{
  "arch": "vit",
  "model": "masked image model",
  "dataset": "photos of plants and fungi (iNaturalist)",
  "train_examples": 90422,
  "image_size": 40,
  "crop_scale_min": 1,
  "horizontal_flip": true,
  "translate": 0.06,
  "color_jitter": 0.2,
  "method": "simmim",
  "mask_ratio": 0.75,
  "loss": "l1",
  "norm": "layernorm",
  "norm_position": "pre",
  "hidden_act": "gelu",
  "head_dim": 64,
  "fused_qkv": false,
  "bias": "qkv",
  "qk_norm": false,
  "parallel_block": false,
  "moe": "top_k",
  "drop_path": 0.1,
  "num_experts": 16,
  "moe_every": 1,
  "expert_mlp_ratio": 2,
  "experts_per_token": 1,
  "shared_expert": false,
  "patch_size": [8, 8],
  "conv_stem": false,
  "layers": 12,
  "width": 128,
  "positions": "rope",
  "residual_init": "none",
  "optimizer": "adamw",
  "learning_rate": 0.0016,
  "beta1": 0.9,
  "beta2": 0.999,
  "eps": 1e-08,
  "cautious_weight_decay": true,
  "max_steps": 7200,
  "batch_size": 64,
  "epochs": 5.1,
  "lr_schedule": "cosine_restarts",
  "final_lr_fraction": 0,
  "warmup_steps": 1440,
  "weight_decay": 0.3
}
Rows from block 7 of a small masked image model, named by matrix and row number. Rows with one number within an expert belong to one neuron, the router's apart. Each number is 500 + 40 x the weight over its row's rms, rounded and kept within 0 to 999. All counts start at 0. Numbers have three digits each. After the name is the row's rms in percent of the matrix's.
Before each expert's rows are labels from the 100 images, of 14976, where the router gives the expert most weight on average: "colour at peak" is the nearest of a few named colours to the mean colour under the peak. Only what is clearly more common there than usual is listed. The data: photos of plants and fungi (iNaturalist).
# router: router (model.blocks.7.mlp.router.weight, 16x128), inputs 0-127
# up: expert up (model.blocks.7.mlp.up, 16x256x128), inputs 0-127
# down: expert down (model.blocks.7.mlp.down, 16x128x256, transposed), outputs 0-127

# expert 1
colour at peak: brown
router.1 150:544443450520502524494490402543492479507497478502477487531495594509492508418434421509545477508468510477503534553467467512568454443466536437519525493490482523397515494484538484517443541532459531486564506512471480452467455497427425481494513530526467509538508428542469447492558537501433522548511513485441581470456536519492506467534525444564513472480385457478508456499488439460516517511567
up.2 123:497482478497492491468449540487464529497526506488473551491501545485410516543514517494417510440605485501511474441548490438519495606568479565527464492471504520560493513520476438496469499481535544508461437482499518484556587504496501501502466482422488493541513559485478520537451480500465529497586497499495422507483559478590530512495398564482549541438520546519442503535421476476532432468521
down.2 149:459494530530527462495507447550516505474473477511542512454485468475557509507578438517545522541535493531617506521493470520445484495489457473490515476504428611460407504527521522557510462439489503492392515501570535512541480548548463508553449576538526486538492497510539507470459516436452518540482492544491446488553497480520485534560476501464490507393465521480499537474407519456448476439465
up.3 094:486516483602550548487462504530476459513570418430422480492583487445518554497532523508461502498457462518505533480500481510459470510530603506433461464568445438510488464505481493495560544504539494457471465540524520481479525562524479554448525516488461421497447554475581425540534462527507546523537453435455507513488438475548491498543472539522456543546490524493501510473514453434513499547429
down.3 077:477548496503551591495498492499458501517508515526483537457561549469463477439435444500441485445557514492419573463506506473537458510536465506496506480533518487537524467554486484437470495521461472439506413526515477505490499534438452625552523480491470473436487469411483446498489527535441568484521527431474517521498543500585599504502518480506457500543502540495514522475477380483504479494531
up.4 169:548451453500531528500493455544504508548482493497527499546469605536504470446438459509575492507499510495523552542419519499543442478465500458476506515541514508445530468521556480536467546508477504506580525493449493499452432507420454493481505480509450500542480423587509483471546561518464516511476494496513582510501509522507504478519597427526502409462353485492482473488559496463485475544548
down.4 189:476482497549461493507542515538491589520474562517564498551484517540520530540432529482581481495426555518496425489504498510541551482465500495485480540483530435479528553501488489495526528513508493521567502451413480490518412489436497433475509521455538504498458498476514418466565521515546449397491511540428585495481471550440487423497514509489429520530561503557521451525491531555555527564473
up.5 080:470438491611510527541478482429504519493535471433457511487553512454525574520532488461397462438492508475471506409503509524495491508567546567440429503518475407508483459472434511465459483411541481496475512451535481468509593518505563519511477498394481469392449517481519485513485441513506528530495461450556537523466486527484526517535505505563470533531495511520477528469510475467480501495492
down.5 057:535520471567539574516468594473441433600531536450493538445485545479490482498572523519495495505554499500498552461511468466472448550493514476512491447461533502484462448510402498421459466427505472486495475515567492473519510566517481578511526495493463488513404490532576511510449557530509501539512482487582495487437547494572517510531489481502519512476440503482465476466519424523549541573449
up.6 162:535427440507521535500486480517511515540493517494531507513469568537491492476454461499584472469501473469534532542417539493533449480459456473488550493538505513477535480542536479527467539542485515504598540483440493494493416532380472484494533470528435512592499428584503469474544523496476512524477502492514578474508500519507479470521551453533499425448380465506498447491539495463493461567582
down.6 169:515484474584454504503541511551505597524466537530536493529495537542527507586440512475564471526437543520470482498518482501546554474476520503485461525478538465486548548527495474491526515497502484543526493442392479478533400518443494457503512481429546501507446497480511461480562528507540489420482467544400567509460442521442483459495497526457454499520569528541502445509480542591546489549429
up.7 074:520496508508451547537519483534541502467565466475501504535438511459439626515561517559510436507516486563487472533515483505564449503480419476478492483529489539460470475574493457394508466528534531487455503499479511504558561519472517527470513494473554525475529422556491505498473524447533459485475444528550471568490546459510519468524546531421445454448432398541475450531429497461500491489522
down.7 075:489528468573533489469502545543463472466514488515480512422537576491481358510499495457533530453507525526514420464527457449478459523488460504542498496481483491528493469476576472468567528490411513566479476467476454517521496487506364490499462537540483463581451522420551467514501494512511486503504510546495480519499430456525518526483517550438567474454499573495502471517456481523545481458412
up.8 080:470502470632549554505495486496537496491528375442453467472559459464516530501510499497466496525452497515460512490453488496462506477497570467480487514514485439490479474476436540487531493480541453427513450507489510484459524547514517551459529503419456418448393472486584421520489496473471565526573435417468489510468454539544472503562476519497519489560461483509515514503536481472525533514449
down.8 076:476505472482574570485505486505442509534511479465443510507598519481456497460485453485452495497536522480450516480518526477518539480518475523472545499527577495479480422542508496499521491521503503497553469567489427521528473545508411609511528477541458502498536433427519483465510538512386561486548473439525490468493559510543591527491545517511488484486439530440516523501508394432524462551562
up.9 123:477540461515548535483488538536499462491540533522514505582510561467422468456489505484499582489528503527539443504533501463441484596491481489496546479532455481528449463515521494495488493539518529467569476527446443534423421542468369504475521511565478488544513513419510510510544525526487516576530513497404400493543478428541567523513488525458420499455491517473507475474515511529512502552536
down.9 143:542519500550513523471545408542485526415482475490473487549492491557538544579472600488507435552518543577518540492517439500523476516518487508526485495537555551428460512550533463560522498509497511456482518456486498489466442476500426505493534495528453474554467495511487471488546501552482491493523485490489435520412531515467498481477537545524439381482512542430496453500394563488501426454468
up.10 075:455473497583518545513465504494434490478517446476469477466486495478539561512536546542538503516488468533456504451444478548493479500588582552392460498584435387451486484487456516527457523451493475501555519489512526467498512576487477537474530465503494484468472495467549442517506456525501515460537476458539506446467474475506528526555500433570479482547466571460503449495573469394474493545487
down.10 072:504435458521533559500462570451455509498532477547449535454459534507465493531505480456441525378567511502525457500534598430549465534475491526517483506496450460548536442526565470458470481537515489479526506488530484468483517460535540594514457537531451501451475460514499538555506460497515541496521513463560525522443524463534512553459475478503603426532532500545442491506513417511485515511592
up.11 114:533483430515507515475421470562488471509539484490503462569504591515424453452490515511554557489518501493509535541484498467473459522500514459471504551593448435450515469503579486483489513525461498508577507497459495533416428520433421466489513512509462488536518441507520458498591518556501510514518496472445472506444502563535451483522533506543471443497354477458507469499513499480486469565536
down.11 108:542486527550436500473513507500570541507442545456586469517457489532563541523453549499539444456423522540510460508478551512544558467483554501535487494482502482496513528478517487546526506494534492496607534483417503471426438492519451409415547556504542488546434511526509485496572484474551414443482463547478487460507462528445448462485508509471458450524540487487487472525499581534533560503534
up.12 090:476538482635550545454484485515480469473523436423460506527604489471487486530543500475504502488520509510426519470498493481467485547510587505503457456531420432469504470470485481461513466507540525445494415517547482491463492552548426510460506470515529438487460534448575492529522487516545541549547442414427430503478434488522499550559454551490488531551492535498509511474538511467493504543469
down.12 081:448534467470559566474497524486429492530515495551455520445592560477499500478483441502438544482522521427434491453501504501497526503504453498477531516534510469543529431525482500436474514500459482483528482553490444508547506483520475601543519456469495463397516466408502485496518511537461559458463480477465560526492511483594586468502511515503523482552490551527480498540517368487558525553500
up.13 187:553467450509514518496502461523529521536484505496530492545464594541495488455450481521548485499504500495527530543421561508554455461451487452468547513519544517445507483529553477518482543505492494511611553507452511489465442518391477484490490492526470511556488428584491479467542548509495504505492509483506584497492493513509493486506572420535489401460340486487486472495555500467488462537560
down.13 209:483494483538469524493525527527482584526456562502561502566496515537508512554412531493561487502426546502486443486508491508557570484452489496476479521505526425473531542510500474485496525502504508513562507481404473484517407493447475440487524502434541503494470490467511410486567509517565467396492486555417583492461451546460487425486514509479438515521563508529516466525498537565550514558468

# expert 12
colour at peak: green
router.12 095:454484521491431507555463509466473462498486535522526457503463478490500572465502562514562453527501525441535501483501489471484544487548452448505527533465577514427471492515546436539467526514537498436522441507545473467452515473572508497541508519509566528505513534535465438541528518488528472474516463538555325524548526543475571506478493521523429397467568488488485473425485466522533538479508
up.2 080:447499516640507535498494604547464469533540433477506556463496525441482547502477470514492557484559517505496560534490509520529506553503511479438462470567524510538499535489493524503467514556451530451516491485509503486453467583531559498479502443492473454528405461480551447525506512472474522465535432418429556516479546514518518525543453467512415553542495516504514495533516420494562427486491
down.2 085:532565422498527441410507529514497501467473509497484529453485527516498487547554499463534506543500538480528414455502439446430547544488532469532479498507433490464508443484560496503506538464447503449610475464462452519487453464483406482499467528495495470579473511527547456478515474528619529550476473512533497497523451419512402494524551516532514406467471501481510508481556550518495526517476
up.3 083:567526501500508492507546537551567482491491439503542520485522476471434506515478520487532493562578508503509563524517481489581489468412485527609485435441484608494521446517549464454496594520412511519554487535546514480506525511499490522481473456465532427488499481507499483570440507528513567517507487532508550574459437476459577521508479553484473484528512417484484559540427475474496510514492
down.3 097:475561506593532425466507514487487574497456505494484486557488466524534543485568498528527503509526498491523397499496426482408524509559532510527520499524437518475520476448493543561451597494540515486523510569444511491505496479521455497454487553517509474500486547484539444492498480543547514589475543466512404473510572388493436580485497533529420490510460480436505538480509539464511505504487
up.4 085:467477547515519527483533523517504509587513422488517505472511513491530469344458534531491491512469498536529553523445552511550555504448501537492534448541547536548454483550450501434479512489446544470564481517479483489449450527521512518455526474454449484449495488448509428538480529471466531469521478494515495498389513573541506456551505490505469552530408559559559512460440469452529525519549
down.4 094:414483448508550496546552540517448557454503522465481504467445501479477521532532445503514500476518489527478399504482474469468477498515525485485505490527422478437471428514505519533486527497575499478448487538511491510551461525467504546555521577539423509500488559521561496435451487447499514590460516458487500471541484344531490554524474514522461488516460476555498609506539486452455541464486
up.5 088:520501446502502527543481524490487490505492481436520459541509489518513548511532493532610518531569484466507516453460495472578551531541551509544482500498481503368464513434523410459497576491481505490551438491509529486576468532528425478486485458485483437451498471559512481482481545495523513462546458466493498508376488564482557564524434533529516513517492539473411525483483500440526491578497
down.5 079:487523575562455511532523482523531572512474486495562471564456436490481506505478516546471486597446479462500493465456486446446551457435522503584542542494511515516468541456519499530513525461569481478464505515449549498534525541551431512462495444541501500463461426540494450430519537465462497541588497486500477472551502503433567509493470486552492462448455419433495563430520540465486479559487
up.6 119:518517498581526581483500497542569463528570419458518479486507526452475489440473483504461472528483414526485511493494504480555481534513529520500471464508462514464486478468454451444521533525507520419538434507522466455454517573552459536427501451540525400507385488459550395503484505487471575553507448450449477525536465461508493464572514470544452551541494506528521483510511438487533504521496
down.6 071:491570458495545490426545570554529467491582492479473498430532535538457496509546551475528533515464485619547575503430485493475503511456513515519491516528448520479480426425537465493564537476491527497550431511453463503564492486372475576459471573485490501469480493491536479484435509459519521455521442475497566485459439491502508481508529502526474482508527528556454512481441436496475546534495
up.7 090:485503539539516536515557526499583498526584462482451428457508478471557533458482457574497515504437445530504508515469508518508479526504508489510460486528513434542446473496461534507590525550492484434428475507578498538466492586489434559476489514474513510467463485434564471522466531408453497442555444516479504517549478446562485460558528509519467556512481511489531517414576457420476484507493
down.7 105:494508429494480450492500539602557537430458541551522495534489462518554516512564533519496526501494505479569437545506468497413471486426517442500519536502408446472529417522558545541519497494533481484517505464456500566540444475450486468517500608528524554495481484497525544449518449506578461539495522479524484495479431430457438494465521527449421463469444498492526499493548503476460536498448
up.8 090:513470500532557510504530446532570523480511466521521451507516542486480561505490527518557507545525503531550476560537492532557429445457485489475420459475571509420498467466511482463603563491460489550429456523487507496522539486444480471458441591547574459456484497496496488522462485420537487450492501492495561540383457437470468453496561527481518507530563525544492451542467503477518516512452
down.8 087:516597554569532508458506565458474539511490518507470491556477437508454396459508535521510547541506534513482450492531566494467537504535504526510552461541496557501471499525504477588478511516523516490550553533424535464438498516557465501440528531532464488532449593463454442461533510513459455520509527485480464479525610491435476477480497532535434553491487491429482548520527446454483441470568
up.9 076:517521601516452502522542519541561496570535433534460491431475509519506472416459485526432463488456481531552558493468547547538514479449475478550513480524543490511429515534413482477438500497472517487527495523475490516507469522497537515480517531423493495435445441444480414445464528431397537507458527534527513507451558593500484418496461484494513586459480510522520478483453475507485478494541
down.9 099:418558451520521467531525536502443493451499499482449515434494485503473531538541443518519548495513492498532397516472489471453446485557508530455488507559422436458488386544525528518475511492534503482453472499571537512557515498498565540533522574516442519506471568512567561425462470471524506523459535485495499474524545425547462558515472534485467522509484461519490574516553444442453536453445
up.10 162:519484569507489504522564491542552459517487501491506503441456491483512452446390504515504466542478459554577510560483599487501554482416469506604528507505537545556430541483440463495530506530476508499544496485505493519480453536503562487484502544452494511507509478503506496462430556428433496520487489502590446501535517603504509432501525438501505528413510468538507515446429485496507556505544
down.10 156:430525537470500494546525448470396471505469497459440468498563447535506546533555418541533522487510514460479454497460525545471459471542497479505476483598513497430432452564463552509474496512487493508415531501575512540515546521567523501565525533490436557446533519529532512452494539458474506530479483456520530512558509515550524543543492501558468523491472496439508576496538461424406460487459
up.11 116:495502406516488499430499571566515496505495520486484567530511558520404560469543490471477574415576445434459520549536530440485483506484495516525517500462519437510594519563461511475424514518512532462478494495525500505493554474534565522532488503511531482483455429495507501570423476510523572612535529494469561544500451458503481521454563542496543490521474483515483463511526470524473556529471
down.11 117:503511571517426456528495513489515504508443560504518525573415452437469501509521533474481499387522443470541486480476512507493417448512450473509519535493486487507495566521477513499493418568479524542529515488549488542489532472457600460541523527518499500456480513549474559530462490520520447564467560479455450491449519551427478486446501519496554555486553470517469469518465601532523521442591
up.12 074:492562526525521551497502465577485469491532462499461445525520480490445504500593493473532514538514461521438530488484447485578514539490542538468470498516490523516488491492457467485534489448480535479510471503528495445405545510554477556439436450630550431508530544470471466454511492530468514455499518432412559503476501503506446502504507472484532532588521547549467441575533451493557441443452
down.12 075:507480444465578401468521526464487469528583518526497479488493497481496479543493429539471539478533579537543478524542465455426456538514508541420519421527457497456507401462540500559478506513501498513484505535484502470484483501495406564456498478563473530532527513468512558447560516514533569509473609490502462471556467437471534538516538479489448475511428489446517492528477502532454458454554
up.13 096:437473534554500542511557406503498539472421530505510481529467587498530503472475483516504430502514440534482482533457474529455477509563462421579471509556514456434481488477500556500568546491493448495571483432482413497501501535587465498533554467465466516492425477521574508480549546458490506507525451511550417483517514485468537428522521459531474481492488521473520550461554470453485478541427
down.13 089:532552498478487481490533461540488452509443526539555478522444493480485452527519492499493469520443503492495514530480452525520490561591511527511442421498452553512442588448542435497490488490527492486597491490503441484559438524526493464554481475503481471587538468552505518474537529509496452479620437561432484478497428494423481551542432441504490508512512578559506526523530504513517448520439

# expert 6
colour at peak: brown
router.6 145:506462508546532491454478514478493498468551476477492499521477533500421481488426561492433379457561418500491415447544437493520484542384540563426528466443488450546552479463508480487540536547518545449491527551552555515473519496456497527477539456513523495516503513509462506483502484509489541521521512489543416499417535510487478440500463444475534438471461519556502519525417474453531527489525
up.2 080:452546472527510507522461515479489407521566498414475488509501522468460570407486497499505460467497437507455493392501534503521473531506568503448527536475480446534500507395475513477518520534554485445604464504519544546420533499488492499522520481491482433473476584434522488478530447527465541487523452422485485468500478435481574451536515530577511570494490526525515541498522501471524488545450
down.2 073:445457507527474541468474445515445554469453519523534517510488510556594467530532499445498482570499573528495493569520476488536552547518504500525485497509515599538456514528484485588486467433446493496472539529474564443518506499513459507447490542496537512500530463479478492511563525498432460509498499547534519424475581469478467604557432489451476442486485529450485493515517484421463479389551
up.3 150:553522571540522534495542468614564462489528468443476462512482502463437461529489574521508492545500404556510485577500490495499513525416497514561576476519500527451486488538452466449569533513494501408468456525533429522466498515473490565467527514576526508529448454518527454453443517386487528518505433478466465513517478464577455495507502467464490526508481485522529456479450489510462541501478
down.3 170:525523548475451488491544478606557479495466507521531475507412487493513479526478510518498523479468441594490550584546538491496469466438443472543559580449544486469488563472516455509527454548497511529444514516486500516526451488508491451467488506602545498511490556539501444506399450446508460449492498554431454520539479477497486512448508514440540508496571497566490525466454546583501529447493
up.4 096:596498536530513542493537482554533462516538454388489490489499526386477524518522558527460469567478439599524517541509495498492481488442498465523521479505529495451464434454503458455554484510489513466456452498480509483444514546487486530417527451546524494508438437461544438524483513441520482489558421406476538553484511441550543469528525482479466525515470424511507482487474437474470510543467
down.4 103:521507557498503507496517481513559491447470491499472457504421495557542513445505581556483410457455506555472450556572439515553428488496494473593551570475513459420575503495470454478557501540545484496457525496560438555514495435512484549476527478541527539501494603531509524494393467452506497505480453551549432544483550478487467502541517556508505495509518454498485472490493527504493536542505
up.5 098:484498485564527536505483418510444441501500502491544472510545519524511512514541465487470472502468506467511474451472469527436478497537506480491469486553419539466481464472513565549501547481519435466480488486563497523547508544523464521573453571492529428478469456494588498518513552466541536540471472435510493488520431463549499526529521438540489438466442541390493589510525494448453442460377
down.5 092:474410473464542476525456510495479490487555481542436527429445520471541497555402547499531505505529474534557497437469481491532477573457555543536485571488503487557542498476496494488481602474491508483425448489458592564534502467378470481456471571428511485480499556497477507454461532507497525445493520553501525455481536511580538477440499538494552571497520526517514480531499536488498468491482
up.6 066:485581499526496517496498466529446515439529461451522459582416471490485512467533553519528428547468477558466434548490467476513525543466497495613583441480486492448433535554482423577543495592522498470526509603493456496483544481491463547474557531546515531504500465514476532470483501486478476509514502485465468453502486514503448496531472542462434467416476526445531483468468506450427478517507
down.6 075:479449544486485527463580531527563514502510468540454540508453472530544515415473491492508491466518547534583504501547484546539508516462476438571522484452423497534483566548471529587514500465530482546487494499553533484455490471547497505490515435492495508575499489572482470597401403454471502482528505528487471466488521411466464544477484526437533537507487544502520502524538548521494556415439
up.7 142:559491444529617558477475502494542454551569476444449535479516531492483492488476484508446497531526478490532466504514501494474404525474537537485364456504524516537521477416453455430516562476516500446440407471510514503464517538446522524482499514467504431513439501446535475502488482491556575539526438374518486505477468515520504471513500485487523479534483468542456542514497474498534576482489
down.7 147:487460489571522487390488531541509480482511468482496569524456578515499505523517491445501466515513463497469518587511449454524489519493493571451525458483481475482494490481479401543487485488487649493497496537507525528476502545470494493503496496594523523496501511501531503483431481518508470568448499491510502477543467462555472562572527468496510487485458390548339505498499470499514510449486
up.8 087:442513521513535494543538540439494479508560475453521463435443487501491445494526463536503454384491435522495457435451437520469538545493483532473468528547475467501514509433481461489504478554564505507582492578518463521550519515437450533535482534503560519503476519460462468371495491468458524451505483506500505444515526510562518461528439433493547567514546518557554596477483491481502482551515
down.8 093:481480517517460530488480550440477506454426538515491540484487455530533478493528451478497539502531538520562532543501597490493557503508501497491488471496561558527460594533480561545457401436404542528483529501514534432486493485469536476503463560429529486536477457428529487532468485476439447509491573494488552455561520480385559502495461491481432518493494521457497532469504497506500546503602
up.9 129:446512545557553535500578538488518480505512452430526475436482483443488475442447465499518518528469432501528472517448550488443522520439523496481537453531489470495464512446406524546529476539546510431543446574509465460482475521490453580468557499487533484498462518464527436432450474460431549513582491451533513450561480531527513507531494458498489576516478491501540567497563459476491568571531
down.9 128:494556557507483517568562481474519462510493546448503419470524418491498492515497497599526448460425498477471443460471503606459519462453463398505521541517519466485520471485425511536565486563526406491529537537529500558547461517543520584534582505480504539433488542515520502512489534447478468486482445507508493511537521498527508451530509531487490524503563500471602488478513493430468512518542
up.10 102:515535520634514614506525471533507492511555457470494470507545453439472463446505519520491520487549428476475545528507484519480514467505524475496491443540546460462480460515483536480528447480465474400452438474540469476445468595538480533459524503511476494483390521509596446537501504465484494489511441403470528530479452509528508532527545485553454522543478517489501522451499411461469513519493
down.10 072:471521454437563529539526522446488493588545580457483510522532468466441477497449470514426539476505515520538482409492534484452502528527558534513470455510481547562494472515466537570465531453540420414533484526470489435522530474500549534472511511394448461521496530504461546523506535470451544520582460478485478471520569488531535471459456506494498498489487549444595510545509480442517506461565
up.11 061:546478513563498567471529523509464562501523525442538527479530526482499531519578462513473493536491522490537543414563469480457518473566562442484462433468505499483457505485447561485495470502452537472466449462550590455483502532467442515501472446461469450531441510581540511534569413555536496520542502397467499548486518477439547494462479526491491427465431514455479460474505492534549522543543
down.11 078:499518504553494547519505453468457466445498440461481473508546481452498542431523540532559470437501466448464469447497453539477407451519483458520548546523533456530545430543526615488566471514492457502509482491517432517491509515497525598506512430479489588484495523566593441415512458560489504481457461501494462559483508527492498486541507455496547563540513515479539479532543524489433531513465
up.12 103:443548506489524521523479532512450457557529497479506521469451483445500539465446525491544511467509464520499460464471564526443604525482522482455617489491442492612462536526434525565455512512531538483647479533516553486497558516499570495487530530504478510506451547468493468476444492522447556493536509522540467447533545474471495494515474443486525595484491517532560576510489493476464497467489
down.12 106:520430500452484446482557510533478548475430533558507537503487527564533483531550488419543503568500570498561500550487560488543535504525509541516417497504559573434455550506522466499487471381407573522477552468489498479498457462483487442472420540505487499502557478489442511554525469495492458475502543547507599479487528498431495538491500487482422440482536512511468507492461490496522538516461
up.13 167:517501447556619554485444498503525444518561463442477517469515518465508522504510484498450472523513490530519496479499464500504448527513545502435385451508482505509496469398460491483515533481525519429505422465517506459476543547508505528468504495468485426516412535443568470524502497540553565529521444319505515505469471482484484474542497476497501477570495495545456539498486485475519525497475
down.13 166:479478470594497494394459539536507483492519475495475499516441567501514506499538514449499483514558461514461476595509454437519452547493500574489508473492469428531517456496484427548521499509540616480498480488506513501443529551520478504497495462591522556494486517498519517479475469560485460595472484511533482487522527455544471547571493485525500492504426387512381491504506449472511480467453

# expert 2
colour at peak: grey
router.2 074:479490532485439481466500464504497555425461586561513488500496449488503486471463580503505491452536559499489485485485415463503421493587564506459525535520549532479507508515468486504560488501490457475535486514447531532528437556561568502367379547482461478511561484490462423472484474466548482478491516504489413498473482564543496460474479540549472475467490462561527492470505477548472490471487
up.2 068:475478471497502547471490507460550454558473468507502538522524557425490512465437542487431596469528486467536515463609483472494486515557504530529478466519566491512506523500501531467539527454509590476493482486551514459495549503587586558488475473371430457521502475483527480553495495554517492537528492460372519478489537568462482502534453522531527503572541544521478545485526489475483489471486
down.2 080:470526542508509486486458498534519477534543545484588462507487486540540465462545499468484440539461551555385445523476552520474583480495519444537531508524495506500573518528520543523506492545469531522544563446429452458426435509504432517537573406498482527530470493504541494455594531532486487436528511499512428475488513575518443480553489523525528487577509529454540421510506495481512491512548
up.3 083:449514536550440499472530496520430459506472483538421509526533458530470482479555490457474543431451527466480534510489541491518483381522478516555538541528507377538559476557502500536464506486559478528473513484486489474418518506555554552473501560441541531510457445492540479545448524507550493514461500458532410491426465607482492473527539525528544535490496418485484485515552511510520540518534
down.3 107:531538491463531502483478566560525509546537579485542500580454540421479491470609462466425502487467536445435410527499497484483607495493447499483481487496463493519517483394476467440508464491476500510610495509417501507477482475483482509508491527520588486472490442507534532491503510527511504457492453511427563448496540469505487469498463497457480567583495480548464481517553470539544488505476
up.4 078:542440495544481512491478479529557470506500515504494523466514591496559594470530426496411493484524497495525543507597388512576460473528509496453518434472519496488513494528499494435458427502470528514508493540506476450550486514503518496511478503468486492474489423457530457524474478469511584534492503512434572603548488353521510528479542497500562521488508531525502476546546482533490543508460
down.4 098:497510570430472449523474520522465480480519570558504505485588529491490448551432505463493513452522546507432448505502593484500463435450554490502492547527565434441572530472510474489495527534445540593489528470476539523483432382519471455474503492511490507509547525467456547542476484510544536452482559515499542472541449529525548482437535500515510523500516542485476397475470515558495516526558
up.5 076:463524465495458551491471547509445505465518532448465519514555501518449410505523502522516582493529490466465481481421457471414433524506543467551494514502529373486584474466496517521534564467532516494453484502564505491482520554503478538522534483554448474574497593506486495491583484590509554521515494499435482441446528551574585472501521507505550494515534572474502509460514489475505466514502
down.5 074:490560515551445473519513524545508492525544489542518569525455530489537517431440486484451530490419446466518503554510550476462573534461558512503532483495490545514523555444500501512441493523451513472526448598455571483485541557487518484450497439447522507548402470525563475431546533447408520518541554466543490485577499504512574518550488473432510547480490508444513518501491529439460482473530
up.6 142:427452480525538539475506579446479534509541470424456514513513440494430433475423507469524503445520495517476488451420528466502509547508517516470520519525490406524495505536423526564466521492487506465580433561548466453478513515491469569482518481523492472498503576527490438477523483559454517508526491485516523420509528558569466539539429411533515564547509521497539562476548502485532500485574
down.6 135:395480454594496508461445533546409508512523471520529504469478550503482575505506465467478564532536481526491410514534522474497494552489544532484558512499444506520427453498529452538465522452503552459487484462423533469432529597514490451499490526550478479530383494531597437522498558512474508542518501468504494450512513425485531487500434485487509492518516553507487496517472494477500480408459
up.7 099:457505493519506520467455520436469482465520502452452523530515516484457537465450515442477487458547469493512501428468618456520530525484532562520502523533456387510545487521440531512452518541562589466568498512537534482422551460552554550427566454464447507507434522493508521536504481544484505555516530497527502430497553548525477525524455568567441492509459424464516494453519479469502512511537
down.7 114:527484488582544530482458481499492526576530506551540500476478475517540420493577471458442523543489509513441507535553500504483573549491533504467494455474455579546515477515600507496436485480536448495509506459440551456505506572459393481470483466472595460577443461478556464474527487507481537528470447472434496481543488433466416517536467475493500454513533540464515438512529499536488466493533
up.8 101:482506462671533600475473485491510507514523454428477482497540484411473540470526535514463462504533462528502509495483465500522473486544510508448440472468547541461483481493516486458495558466522495434500464510457470482488545639473509501479527497483469450467400475473622428489528516517493510491580410456500498548491480520496500484561464513538480496521503543507464514490489464473509515505501
down.8 091:466529474515592506490483590422524516524557466414485543509544537511457493467550463491490573499477493494429484486485488478463548487527524521412497473531529491470507503439516469425456539510517505487515508539552444562591556494527569581533485476484463435417488462511518435498478448527501511494477434513412564462480517556525575464482502480463498577564522486555478508518528488517507457491499
up.9 092:463504479520493508503469595424488476489526536450432510518499468469418448458496461479520532456505474479534463517457505493516505528500508535435513509533512402561521491496464490527452504524551494437634446518540457502398510451450585558431512520494509478508484539508499485457458489476444506525514503505476456414536516534524473497511446477569523561522435447517534556461539491460486574486544
down.9 084:507460500552564520480489517545457516542541498535525532445474492503493477546630458496522533541541501493510423520489510466474446533519557516439490451495488544505585514547614456439412514471478518532477511471441527452502483538503472423464454494518573458580482492465576515457555487500500527495500496511447541494552454486501498533522512458434455529525503486459489448600472451512481541451491
up.10 101:455508446506505528495441525458442511512494491500411487488547447490500518461522479505547504453521471504472506445463572469509482522537580470482487588584471409548500460497485543569416514463467463468537502450545491507482508541523544508488493498496459489444488557395504500521564521560447537444538492490504479523488523576486478563537492419563515526546563547452511486465543461438495440459545
down.10 102:418507486512466531482521491546496517504513466488517461506431522499524545349530475519489499547504475558546388563512470514506608550484518525562520487481500563499442454464451539560517573510470546485542542507546471507476502549547521472490530525562518509515442495518552483498490539486486523517526496498616488423532506478545512491557458505518449482430460543491498529455478489467463584492476
up.11 116:534513491616521567519491485476527455525551405438452526515504508409455527464512498491454492491454456493470482496493477520492477443477515497480469438499496462472519467491477510468510528507491524422470454485501466456457456583507470544475546487489439438464389505459598389512499500533524541518489415411439518549467469542490488502537521495508507513543462509493495508491537424465496553519445
down.11 069:489525485562598586479447531446505487499514538463514506473492479513490485489583474457414515508464437507458505471510494477484531512619527504451459433478482462522530414450427502466498517476517492469581438524514452515559557519546555601489512434463515405501468553547536491538509507517463483488466564480486523493470503585522516462509456511536502513545497484503564540499503454462508442508487
up.12 126:500515496603540600504500498510504427501562391489471505475508539424477563420503501500472492494514452511498516519511499514486469476516528490494494462477496490460487479491460489475497542495503503408488441518498453472480510618482454522484509468503486397436399494465624409541499428534492553515532453428462513545490447455500518506565511492511501503527507509535476490490475462464518531485488
down.12 088:503518466562562487519428552485448475494564485376442488476524450476493511481596464514450528523506501488500543487505514457464527505546515549430468444499480523549521474434508526473489487464506500457570422507547446524503580546543541581469505483493535455418501533490524483496500499558432562517438529440467504508518540547492502500506539489483468608557533451540505537535504502498519447441475
up.13 110:485509487640519596460492485474487484525526446402487496551567526474438536476509485516487500482525472509457511432489488494483479472506569475469469502559487481470484431503476488509522544504538481391481445502525505462521502588492497551484508497509473430496364504484604435480523496529509514506544432385513493503456498523520514504555513527559471520535495515489502511479521441458508517529516
down.13 084:475502481491638493511512574482455442443497525420517585487520527503486489517572507510480567472508450475401435443514507471461476525519466430521442502518475399472522518460481500481537437475500479489454463484570422542551531497551507530544511478509507485423517482490516472488482404510559541453491521476425500498455467573567509496483517534524505551540518453518476478534517504512546506511528